{"model": "self-supervised image encoder", "horizontal_flip": true, "activation": "star_relu", "projector_hidden": 1024, "residual_init": "scaled_by_depth"}
Rows from block 2 of a small self-supervised image encoder, named by matrix and row number. Rows with one number belong to one neuron. Each number is 128 + 32 x the weight over its row's rms, rounded and kept within 0 to 255. All counts start at 0. Numbers have three digits each. After the name is the row's rms in percent of the matrix's.
After each neuron's rows are labels from the 100 images, of 14976, where the neuron reaches its highest value: "colour at peak" is the nearest of a few named colours to the mean colour under the peak. Only what is clearly more common there than usual is listed. The data: photos of plants and fungi (iNaturalist). In brackets: how many of the 100.
# fc1: MLP up (model.blocks.2.mlp.fc1.weight, 256x64), inputs 0-63
# fc2: MLP down (model.blocks.2.mlp.fc2.weight, 64x256, transposed), outputs 0-63

fc1.244 061:136118096121177148125135154069121162189124125142091171077111196132171108139129088138107152131128079126119153140126119082112240153138115149104090090192164140101158158137081143138131106165156126
fc2.244 086:163125117152123180137149111111150088106071153137123099069129113150113126129134151151228140123137098102095100130129132136101129164147134072121137143159096110152168132137140078043111161125088225
colour at peak: grey (82)

fc1.40 077:125115123151157165107132110113097156197150145125100190136097146150164115096138099142048177136125139132078138102124100103077129119153118134108078122136108136049171166108089047145139129167184154
fc2.40 109:112063138187145077153118090098142132090092149107128136075175144121128122164132170144155124141166097128080123131083064148104144159158100086090118151142141097152137115155144101055205126145145187
colour at peak: purple (39); pink (26)

fc1.172 107:118130134083175108153168110066115150126130125113181192148093132162148100146166091150146174135105097120136157085104112132092173118051138160103164074194117117148181137130133057139106110118165152
fc2.172 127:128187085101094118117200097107205134105153121181146075142128081116115130131147168131189076116163128125149112194150164114141121128155084125135110108132134124124125139093144191081147145125058086
colour at peak: red (32)

fc1.224 111:142131121142145180147067153113120050160107127096116093135172160151196123142161021078101135126090097129144158097140189135123166121080145116139162119124101165166097143101146123149083149123137126
fc2.224 095:130097120121152088127185100081163144108116132151140065068150117140065110151116098152185113128123097096121119135137161173172196139114121115173111157083159128166078075088151167120136178132112183
colour at peak: grey (75)

fc1.209 061:121099127161150168116120134136121104193114151116079114132121136156156113100135060133066154130100122126108149077176069089120144120087140124068138123175106159064108156128111049160124126152204156
fc2.209 064:131080154156144138151108122116125152086071130141108112060129131137091096158082169133168122125122144124084144165103134159110157134167075102110104185045137177153123094132159121071138161171112204
colour at peak: red (51)

fc1.222 073:126108114148106129144140134106106120128125108094117151118099105072097086050145111102124088148100153133178132068103109165132158103170127098120157126115118163159221137143177099128125234115124179
fc2.222 090:171119164124127131110188176148067173070153100118101202133121149106099114106144163118132162194155151116129114124132058115140119061120156161109096100166152154133140069120092168177146135104096122
colour at peak: green (51)

fc1.115 136:175139142163145146109117128187055124140142148117093135171067118171129173130127152156127124117144141091169146130074120131098108112112227124159125031091133098104109133152148082133113101091097147
fc2.115 126:059145123071073142159141114091165128132088119164201129079150146126128108165142075080126142117101113159095114117174128127185173163118102146091146146191123146143097103102100184136136140146164069
colour at peak: purple (49)

fc1.76 108:078111133111098169135099178159090090128105140123121128154152146153114124146121043081039158136060104155105148100150128145138157122100153194112165139118090165173076124127143096171079126145148127
fc2.76 103:122179122113095079125195113125171155052128124152142091106145079109120105163157160094186130114122125150149119136144192194122120103145121109199125135081123134137098111119161162111136148125036152
colour at peak: white (67)

fc1.47 078:119142119122125208162154123096092063125102141101142112133152149199129136118133055084132162109083108139083138086121156142109112149095159168075175090181087135193108158085119101113106139120149152
fc2.47 065:100094098093174063141223106062152130110109095116138122098133143115071108149118089119135119126113120156123152180185179188154192153112109133123108144086138149147098096098106165171153129136146109
colour at peak: yellow (33)

fc1.183 069:182106114142136164151139115165132083138073126116145132177108121168146108097117067125075148145078124141136137107135116136133103116104121140068133126080059177156088121149147051133073149154195183
fc2.183 066:130083154090174130136112116142085152142092125147047133095103169155116076139061069109124137136082103140136199178107134147141188125113170149165119133076138203138112106146100140171117112147133121
colour at peak: blue (72)

fc1.147 097:177109149139134160186082076168129095179059090124115112159093155146129147139120046154119089132086140128146109146105117075202145121156110126139171151094133159101100107157145117164087177104137162
fc2.147 080:101174153064110122107173171133171151111149092148139150075133171095153126092135128110119151132137118122117123164172124093162149114153074190122104122135190149097146059123062176167170121151130068
colour at peak: brown (82)

fc1.90 065:139111116159089159137124163146128105208095143112136103121137086163131106127126059078081103127065131140110139078163104158151160109150133100070130125107089168181090130146180058142103182119121160
fc2.90 058:150130170108144154124078118170150157102136118138076130113105155106092093119080103082180129144094113161154182135108138137112136097178111109171105193051122228102132107169119120116109159154099149
colour at peak: green (51)

fc1.110 128:139105181097131145119150136136147122192119124106150109112055147120158174087143122122131121062118135091162148139147066063148185150089174149166109033159159115090138109178113131140116118155134130
fc2.110 069:107083159110116125138140153167104218103126145198096156151179127122094142177045104116094144117124115112089147118085111136158139160170151182159105141092121104155110055155082102136119098142117117
colour at peak: grey (83)

fc1.98 060:032139093142133085137116100080199149163139124132130089136211078093165108144111094133084081143096118139123133128117136131139212131160117103155094149068127134127143138142139127124164142146172085
fc2.98 056:077138161076115138149118116135149205162110128120157123060114146095140137195099070086129148099095103110106109154132119133143177137171144170215104100079141126128166098170118109144085129150116170
colour at peak: grey (71)

fc1.12 076:105114130106175120161185145123110093149143112128122205174145158124123114103120089166060177156125076114118144095130138140080137122077126177076148090162098126129144134114085067138141105120204178
fc2.12 088:147104147120201050163104073049128123182070113061136170094085154131151124127156134139156125140100124154139119146086134171113175152105104089092104105116113117175158142136159091119118128136130177
colour at peak: red (59)

fc1.77 140:121136142130145156102150094157095132173173141098104128145067164143149157114120137094098141069115158134134145149081101104119123149139255162146098060069133107108117124139105129134117117142130154
fc2.77 104:144136173112061182159161141120124105114098114167149104079152154190128149104125127145164117114083133067102078126173163096171144144134146175086150087174149104143161066101107130129077174112143089
colour at peak: yellow (48); pink (25)

fc1.104 128:169148173182114195123149153124069091137158148122118105129126078169164198072162153157152141115130128070128100077163138118094103118111160098069176096170114098121103139104148070124122133094148127
fc2.104 059:120079109127169097129184101095153116101138148150123123129124156135000100162088114143187103149153084140131158127113156177088158150128123124110107154103128141166149095112113083093115155121102206
colour at peak: yellow (68)

fc1.160 054:124141096108139081098129174135118162072109133135141132084199127133129118142064176154114137150105137114100125174172095136159209114156134192126074113098178112175131104125115161173140109136118054
fc2.160 064:142141098152142142139197115127125116181153111119101114088126150129160114116139093150123153116082103117148154083136255142125112121139116093130131123074125162106176139108129041116116173131100158
colour at peak: grey (89)

fc1.167 105:065229133107101144162069118116184148149132122116239096112084130133204155102153114099109131104141138142114107142151132107119110134135097145132118122151106118081123147120132175116103117170172109
fc2.167 090:081099155120171119147208137150102136026160128154138125159133143149079151128075168138112151136179170130121131156099055151105072128104139152140111153122099100125076095082140128111163116115138173
colour at peak: pink (35)

fc1.51 073:111118119127149170133159113125104106168109159131117155159072182176185128116135065152058180131092129113110130090112083104087151126088125156089116115155097126062158160128096070153128104152193158
fc2.51 090:134053126166157092158192088100153077048097147114142112097152126164103089110097153143188121130124123136105134157134137137111151165128124091068120146107137137145123117089144111062191161131150193
colour at peak: red (35); orange (27)

fc1.118 053:136131121124163086101111168112134118067107113116110154147193139094084151149078189162137134132137135124091138167147076088114173132146100207088135119134195083152109100145110169175164095134146072
fc2.118 057:120159083134141140131184063131135094193177138119141111126124140149170143133117095139111143130120110145160158109100244159084107137111094112121161131087081130098141168083124038095125132135136149
colour at peak: grey (72); pink (25)

fc1.70 052:076154117124170102120097153077164132195185128096119127121145110098179102090079099141078121132105104125119149167168159106106205118096116153143090122134155138104097146086093143143159118170192067
fc2.70 040:067149145092113125169117069077178170147117124156146123057111148128100159139113064122157161120137093133100124137106165170123168148134080140144112162106109109155148094158163090087069155149139207
colour at peak: pink (49)

fc1.64 076:085154110130158161087116155143094158190135152116099138120065163145194109094140080092038170127130122161108182097118084127100131117132123131182071136097091146093136166155102102158112100143160133
fc2.64 109:117098117179139123158114084091127086047082165140134104116180138145100123170118146113156145148145128144080124140110095200101107158138121097095134178108074119183074127103152113068186141145128174
colour at peak: purple (26)

fc1.196 107:093138156134102167168076143138098098119084119098141113160158112144146129134140014118101148128074145115156122111166139127146125124065175163171184133103106137138107098117165114195049141119145116
fc2.196 056:115101145134114076159159087097124195120138130185160111057162113162060139114090169162167118135132136096121092122137169149117129124155108125099106147124155092139159075109138058086149173127164194
colour at peak: brown (61)

fc1.157 140:109131154182115137126142148107088173167118094102117184121155093074125133107137125117053157133112147130065110007131093140137101126191128130082104139123143129128151107151126056157149149150137130
fc2.157 159:151175109116086122120171100123158132062128153170140068098124099151119139164157178116216100100157128105142094186130179161135124132142138100155117096104113108130132133086151145073134152112036153
colour at peak: white (53)

fc1.223 123:113135131109179121180102109068096122156125089106148197148096198112177114072134095138103162157106119128139114127103108133096177126100149154070132089129118112153198126131093127133110091124213168
fc2.223 162:127160097137068099134138096120173133068128151167167065117128069143114121158157174108190086118158150139148094151119170159123098129134100089147131135112108118136120162086168158057141162124053170
colour at peak: pink (55); white (41)

fc1.96 104:146118143158125137130138184123076117123134109035102156100153104114118113089128115136119121133049132075144111114185165111148186126128155162060146071123162148139189103154133062174110157131138124
fc2.96 058:145133153142135150148112082085147116150146129169173104064093167155126151054112147172177153115149129105117088127118135082096106126153093117106113145162158079122199086106118111071118139131191202
colour at peak: black (45)

fc1.45 077:143093126125143155162175108148088135135104121106109141195118131178095132094108067107058146143080125138135149127120081130123113119115146181099128122109062149177110112147142035178094143138180179
fc2.45 065:150161156093155140140054118121094099194094103129088137140100153140126114132095067089108130116077152151143173114153145175160141127089134145118148175053125196138091081126131148184097137155156089
colour at peak: brown (68)

fc1.211 094:044115119128100208118120147153083085125112147122107136147145162145126111111130054067073183145132105161122173098117143149088139128080148162138167152160077153127106136160110082147090099124178114
fc2.211 119:113132113148118134151132111108132080067052164151157098136140118147110111190157126093123147125135121176086153125142146213102124145131124097118140168100067142158034134087167132096178121140095166
colour at peak: red (28); white (27)

fc1.122 075:130097094137153123189165062081175131129108111125140113144149103122111101094116009166114095154091111119146121100120121142152155125131121120132138154081103162120141133149155093104120183147182214
fc2.122 124:152089148065170106118074132165102167166091113066088152116088157114151095156091105121122140135061118135139173169103139108159185123099157155181120078109159183105166140164097105163099114151117121
colour at peak: blue (33)

fc1.213 088:170127140115136146138141125130088095154130131137162189152098183127131124108113125133124183158107145139096119070089148112108058139132117137049159119148113129104207138096067030117143130119152173
fc2.213 088:110080088172174037110194112072144103133158148076102153077142159109167101091161165124124140148177109145143108126132101170077175156126124087105105112173161110132136158142115139088163112125143160
colour at peak: yellow (47); orange (25)

fc1.63 160:175134109193144159102164170098020127135175158133084078111110123180127116119159148144150140138130127102154128081130151146099145108115176116169100091118127112188148145077146083130113152112070159
fc2.63 167:091112146070129137153091111173227136155094100118162165126144116097101124121058097110132118130117088160103154177136109096152126140154093128073155176166090165088116126194117133098127128144186104
colour at peak: purple (62)

fc1.206 154:096132146136091189148106161139110101114078140116126095154184119121136120158169025080092137112091122137127138081141129149162148119095164140162173145099102143166091098118182131193056146140121120
fc2.206 146:141107137144131086159181078088126128070109133116162100078144123145127131094124151158197138117125129095127096106120147122115130145135132123099125105115183094127183088086127082089169164146166247
colour at peak: grey (82)

fc1.89 066:076135128135169133094106133138131143223162150098114111125099123128173114081104095157045163120130100127121164141172059103102135124119126143170089118155122132064108158139130100176160112168196129
fc2.89 079:112096106163134114160122064094156138113065153150159104093143157136139142155143130143155138136160104131055131112049105150110139156141049091141129184092115100159120137121170095079153138164152201
colour at peak: pink (51)

fc1.3 096:026117126154102181118148132135086119144105148123106143151159113151126103116123047072049170154122098156108157097139117160103161118106149155139133146154066155132104132144137078140108095135200145
fc2.3 130:116125162140125144168085127131109081076042145130134121134159127135111112196132119075108139117100136177095167136114137203122116142139147102108149149072078159171034102116163111133172133144102149
colour at peak: white (67)

fc1.86 077:121160146171124173134132121107042155151120113129115204134103125108135132104116112139080174160110121130085116079095132118070115127197135165092121114131117115085207129149107056161128126129191149
fc2.86 072:107111122163120015118134117092125154119122159135135151066154121098132111136156171112137132138184109144095107129109072223102147172155111076134092127147150101134107112152154151103209115123107144
colour at peak: purple (35)

fc1.26 083:091163113137130165133119118103128138173170160113167108118039189180225120095160092102098157111103161134129096123115130102094145140112129110133081099119102134077192168111089123107116121163160152
fc2.26 095:115095114126142100143187132077157108032125156144169109122148141148088107099100137105144169135134153172075127133150098150131095169117128106081088172151103129148106118057115170063183163145164150
colour at peak: pink (64)