config = dict(
    norm='layernorm',
    qk_norm=True,
    projector_hidden=1024,
    residual_init='scaled_by_depth',
    steps=8700,
)
Rows from block 7 of a small self-supervised image encoder, named by matrix and row number. Rows with one number belong to one neuron. Each number is 128 + 24 x the weight over its row's rms, rounded and kept within 0 to 255. All counts start at 0. After the name is the row's rms in percent of the matrix's.
Before each neuron's rows are labels from the 100 images, of 14976, where the neuron reaches its highest value: "strongest on" is what is common among them; "patch colour" is the nearest of a few named colours to the mean colour under the peak. Only what is clearly more common there than usual is listed. The data: photos of plants and fungi (iNaturalist). In brackets: how many of the 100.
# fc1: MLP up (model.blocks.7.mlp.fc1.weight, 512x128), inputs 0-127
# fc2: MLP down (model.blocks.7.mlp.fc2.weight, 128x512, transposed), outputs 0-127

strongest on: class: Liliopsida (37); order Asparagales (28); family: Asparagaceae (28)
patch colour: cyan (66)
fc1.49 072 [161 131 129 172 149 149 107 121 142 117 131 117 125 104 117 130 150 142 143 135 146 109 131 149 105 155 131 121  68 139  84 164 136 132 120 128 209 135  95 155 121 116 151 127 171 154 113 138 102  98 167 152 128 132 110  89 113  98 115 134 131 179  83 120 144 101 105 146 133 154 164  95 107  81 171 176  90 117 168 129 150 120 134 140 106 145 148 146 118 127 175 127 109 145 135 110 156 105 124 138  98 130 120 127 127 132 147 118  84 155 112  93 125 143 136 107  99 114 106 163 116 120 112 114 134 177 117 116]
fc2.49 041 [140 147  87 140 129 127 119 151 121 129 154 116  89  71 134 126 116 122 132 115 138 139 115 164 113 132 142 108 152 181 146 166 127 156 149 163 118 158  79 142  65 119 154  97 142 114  80  94 136 113 111 148 137 136 130 140 150 118 142 149 104 127  87 121 131 172 129 118 123 118 107 122 124 118 128  93 103 118 127 116 137 144 145 120  98 128 148 161 125 122 117 143 137 112 106 128 150 160 160 107 183  94 112 140 139 161 148 139 147  92 128  81  94 117 133 123 103  97 115 154  91 112 150 160 184 122 172 176]

strongest on: class Liliopsida (28)
patch colour: cyan (35); blue (28)
fc1.250 089 [118 130 153 158 104  99 157 147 106 122 144 131  91 120 192 135 137 170 128 146 124 125 122 106 133 171 159  94 100 132 126 141  78 118 102 125 169 100 120 120  90 145 160 127 122 153 128 143 111 118 145  94 150 161 157 144 101 136  83 100 131 166 116  99 163  88 137 116 138 137 116 109 108 137 137 114 181 155  88 146 127 118 134 118 149 132 130 148  87 154 178 135 112 128 162 130  89  83 147 151 140 139 134 179  96  96 166 135 106 160 132 125 132 145 121 115 150 104 127 148  96 135 158 127 114 107  95 121]
fc2.250 046 [150 152  83 152 103 120 119  87 146 128 124 126 123 104 133 143  69 112  91 117 116 163 139 126 116  89 122 113 114 147 163 167 110 140 136 140 131 139  93 144 106 161 113 159 100 138  65 121 135 105 115 194 142 149 113 144 156 107  99 168 140 138 149 135 112 145 119 138  98 155 145 121 127 123 128  83 126 106 161 148 123 167 143 120  95 110 115 145 116  87 149  88 160 147 111 152 144 144 125 113 137  88 105 132 163 157 127 164 137 140 156  78  88 115 133 157 106 100 157 119 131 130 108 157 156 143 102 133]

strongest on: order Asparagales (30); family: Asparagaceae (30); text has "yucca" (27)
patch colour: cyan (59)
fc1.106 162 [139 146 126 143 125 137 159 108 131 142 143 104  96 141 160 142 117 126 157 125  93 139 122 170 125 139 137 103 101 125 133 149  77 146 127 142 149 162 116 125  73 122 178  88 158 108 116 107 145 174 133 141 140 106 105 101  94 146 119 104 153 155  90 128 129 148 134 124 148 102 103 113 116 101 145 187 142 153 139  92 127 102 117 138 116 141 177 148 114 135 132 133  91 127 187 110 141 110 213 160 135 151 111 113 131 155 151 102 135 144 108 117 146 163 129  74 141 132 108 151 126 121 146 134 121 119  91 122]
fc2.106 147 [ 98 155 131 148 131  78 156 128 108  96 116 156 121 135 113 115  84 113 110 155 132 141 102 159 124 129 133 169 117  96 163 156  84  89 118  81 129 115 165  83 103 141 169 122 159 165 114 169 109 158 123 129 109 148 134 103 143 168 140 102 128 115 111 105 156 147 122 149 127 143 114 102 111 140 137 120 126 151 163 126 121 141 158  73 123 134 128  92 150 158 128 130 124 138 133 103 123 110 149 132 143 147 142 114 106 163 147 187 125 136 154  93 149  89 144 116 143 145 114 138 164 124 125  72  83 110  95 143]

strongest on: class Liliopsida (25)
patch colour: grey (87)
fc1.226 065 [123 148 102 167 160 107 173 109 143 114 133  88 135 129 156 107 117 141 130 169 108 129 156 189 150 161 147 102 124 143  99 114 173 145 121  97 149 136 140  79 119 127 125 129 121  86 101 129 138 107 121 151 119  84 106 124 144 128 135 134 144 118 102 100 172 119 131 137 119 136  50 150 126 117 125 162 128 114 103 160  74 107 106 133 123 133 140 137 128  94 117  92 136 128 132 122 126 149 154 120 150 137  91 138 113 107  76 108 184 130 104 140 120 130 109 128 136 163 111 132 198 131 142 156 114 107 131 143]
fc2.226 060 [113 132 119 189 161 147 147 107 106 110 100 105 122 103 182 103 166 113 126 158 152 105 132 139 152 136 154 131 128 143  63  75 131 130 116 123 116 137 108 140  94 144 106 104 160 138 139 149 145 111 142 135 114 102  90 141 134  89 156 126 133 154 122  91 111 117 117 123 105 113 123 130 147 122 133 144 102 137 130 161 122 168 182 121 142 122 123 142 135 137 133 133 177  75 130 155 139 206 121  91 148  78 132 116 102 152  77 116 159 138 128 131 137 114 133 124 122 121  96 123 119 130 162 131  92 134 149 153]

strongest on: class: Liliopsida (27); order Asparagales (25); family: Asparagaceae (25)
patch colour: cyan (55)
fc1.346 161 [128 144 157 178 131 120 175 116 128 123 104 114 110 127 146 153 125 112 130 132 111 129 119 160  79 126 140 144 120 129 131 149  90 123 138  84 120 128 136  91 115 125 146 137 190 181  99 135 160 156 121 130 142  89  92  66 112 129 138 170 103 165  98 110 120 139 139 176 148 131  96 107  99  92 137 125 151 122 119 162  90 155 130 113 117 112 108 135  82 143 160 116 107 111 111 113 140 139 201 138 155 127 100 128 124 148 121 116 156 158 140 115 143 118 167 109 139 159 127 138 134 115 165 140 102 120 101 148]
fc2.346 146 [126 134 128 127 112 129 131 128  98 121  89 138 160 123 129 101 123 136 107  98 106  90 124 140 127 109 110 136  65 124 117 180 129 114 101  79 119 106 126  68 142 149 150 154 164 150 110 168  77 167 150 138 135 151 166 101 136 155 109 100 131 114 115 121 149  81 159 118 160 163 106  77 115 142 156 149 121 141 157 126 134 110 136 110  95 163 125 112 149 173 140 133 120 159 119 117 173 119 125 135 131 114 161 145 137 110 150 151 120 128 112 145 106 125 118 143 124 117 129 139 120 124 117 112 109 172  46 130]

strongest on: order Caryophyllales (25)
patch colour: cyan (25)
fc1.395 150 [156 123 156 161 137 105 192 153 104 114 109 140 121 130 145 124 136 112 130 123 141 138 117 153  93 138 140 154 103 122 110 136  84  96 149  88 145 147 144 119 114 130 149 125 204 179 148 145 124 183 143  99 131  97 126  53 109 126 116 131  82 160 104  82 119 138 125 147 145 103 113  65 122 105 123 153 130 157 129 146  74 143 137 114 126 146 142 114 119 150 137 109 126  78 120 113 129 128 159 164 157 124 119  92 128 148 128 116 111 147 131 147 142 113 130 118 158 135 122 135 129 117 135 112 109 117 110 176]
fc2.395 152 [118 104 127  96 102 118 124 140  99 142  87 160 133 146 137 161 125 148 101  81 121 119 119 117 122  99 149 149  74 130 113 177 146 104 126  99 122  77 156 124 134 151 132 150 148 154 145 143  86 157 130 100 143 120 147 119 131 175 103 115 127 121 134 130 160  74 148 119 176 123 117  85  98 128 138 173 161 133 141 139 133 110 151 112 128 127 104 127 153 166 147 158 118 130 143 112 124 110 120 104 185 114 142 146 131  95 139 145 114 108 130 133 118 128 153 135 137 118 142 121 135 127  83 121  62 178  73 101]

strongest on: class Liliopsida (25)
patch colour: cyan (52)
fc1.18 088 [143 130 132 170 121 146 117 180 118 157 132 138 128 105 128 101 151 144 151 110 140 107 113 142 121 106 134 113 128 131  66 158 158 133 134  98 150 146 126  93 109 133 147 103  94 127  78 124  89 144 107 157 122 180 156 168 110 166 133 141  95 148 113 133 154 126 129 107 103 174 114 108 163 119 171 167 125 132 118 117 183 148 105 124 119 157 111 129 143 122 135 184 108  99 119  97 124  89 130  95 116 139 122 153 133 146 158 113 122 100 110 136 129 169 103 114 116  85 119 148  78 158 147 132 108 159 118 149]
fc2.18 062 [114 147 106 157 161 146 141 139 150 146 137 116 108  87 122 109 147 112 169 117 169 160 114 146 126 171 146  91 138 112 170 102 144 148 134 166 139 177 122 135  83 101 117  99 141 104 145  87 175 125  61 156 124 158 100 166 146 118 131 127 137 126 107 109 132 174 107 101  91 132 121 118 139 128 119  70 105 117  90  90 119 127 136 108 138 110 169 122 108 102 121 113 142 116 125 158 138 135 143  99 131 136 126 116 171 106 148 140 124 129 123  87 160 123 127 103 136 124 115 169 114 114 104 164 153 123 168 114]

strongest on: class Liliopsida (33)
patch colour: cyan (33); blue (32)
fc1.481 130 [134 132 116 138 134 135 150 134 116 139 154 141  90 148 126 119 135 139 155 147 116 123 108 152 146 131 137 150 105 122 123 147  96 111 121 125 146 132 121 112  40 132 190  57 138 122 133 138 114 166 152 155 125 131 121 101 116 130 133  91 116 150 123 121 161 123 128 127 162  83 129  84 124 111 150 177 109 178 136 115 141 132 125 142 127 149 189 133 160 148 103 163  74 136 147 110 137 117 160 157 156 132 150 109 118 156 140 117 103 106 105 131 151 143 108  67 168 122  99 144 105 101 133 110 109 142 115 124]
fc2.481 093 [138 182 131 141 113 101 140 142 105 120 129 122  63 127 114 146 110 102  98 125 120 143  96 136 122 105 133 164 108 125 147 189 118 118 125 121 128 129 141  83  93 148 177 109 168 146  79 153 133 137  88 168 129 133 140 117 132 141 137 137 103 127 120 129 148 128 138 143 167 153 110 105 103 111 171 128 131 142 103 147 119 122 129  90 114 114 112 131 131 174 132 148 119 119 136 114 109 108 169  83 182 116 172 109 131 132 156 162 146 129 147  59 149 129 140  97 117 123 128 139 153 100 163 132 103 120  96 166]

strongest on: class Liliopsida (35); order Asparagales (30)
patch colour: cyan (45)
fc1.104 093 [102 140 121 177 165 132 141 124 127 111 111 124 132  88 133 114 137 122 114 129 150 143  84 142 118  87 155 119 113 139  65 148 166 136 127 117 191 127 107 113 119 125 136 117 140 148  84 140 101 105 114 163 150 154 151 149 117 141 117 116 145 142  85  96 172  90 128 129 123 169 141 132 141  96 156 175 134 133 131 109 136 137 116 131 100 120 114 131 126 117 178  88 140 120 127 100 140 102 116  83 123 121 134 119 139 114 133 144 105 166 100  89 126 144 131 122 115 113 111 154 178 158 134 110 120 135 120 218]
fc2.104 064 [149 142 143 161 124 153 110 159 106 132 129  92 139 112 140  96 139 115 153 104 140 128 154 120  93 138 127 110 155 165 146 130 111 159 165 168 116 135  88 125 104 107 128 115 166 141 123 101 166 121 115 121 162 106  87  99 124  91 159 161 102 149 100 115 105 122 162 145 113 105  91 109 109  80 145 104 113 117 125 146  96 127 127 145 101 129 166 151 111 128 142 134 124  96 150 165 147 154 158 112 160  76 125 129 164 168 135 123 150 107 142 129  99 110 114 104 128 127 116 151 128 110 149 157  81 137 187  71]

strongest on: order Asparagales (31); family: Asparagaceae (31); text has "yucca" (28)
patch colour: cyan (79)
fc1.66 126 [111 138 135 160 138 135 115 136 148 156 124 136 140 106 132 112 110 130 113 129 143 115 107 138 130 118 140 114  91 156  73 175 171 119 114 104 178 121 113 129 115 149 136 126 134 172 105 147  88 126 131 191 122 145 154 110 121 152 107 107 149 182  93  96 179  82 114 171 134 167 148  81 117  90 160 173 124 124 153 116 164 145 126 131  99 126 115 112 138 117 166 143 130 149 124 107 144 108 123  87 123 121 168 137 133 115 138 124  85 139 116  98 125 116 137 123 101 114 136 130 116 152  82 101  93 163 116 150]
fc2.66 109 [150 127  86 149 160 143 145 159 112 127 142 128 131  84  86  85 148 143 149 136 137 127 138 131 137 197 120 112 118 168 161 148 153 145 113 140 160 172  87 123  84 109 145 121 159 104 123 100 115 107 126 143 141 153 101 107 113 108 120 145 112 141 112 115 154 159 134 141 106 111 110 113 144 112 148 123  93 143  82  84 108 118  85 164  87 159 163 164 112  98 119 143 146 135 114 125 154 134 103 152 180 112 108 112 155 123 157 101  93 127 109 127 103 123 104 131 101 123 118 149 119 110 127 147 137 140 190 131]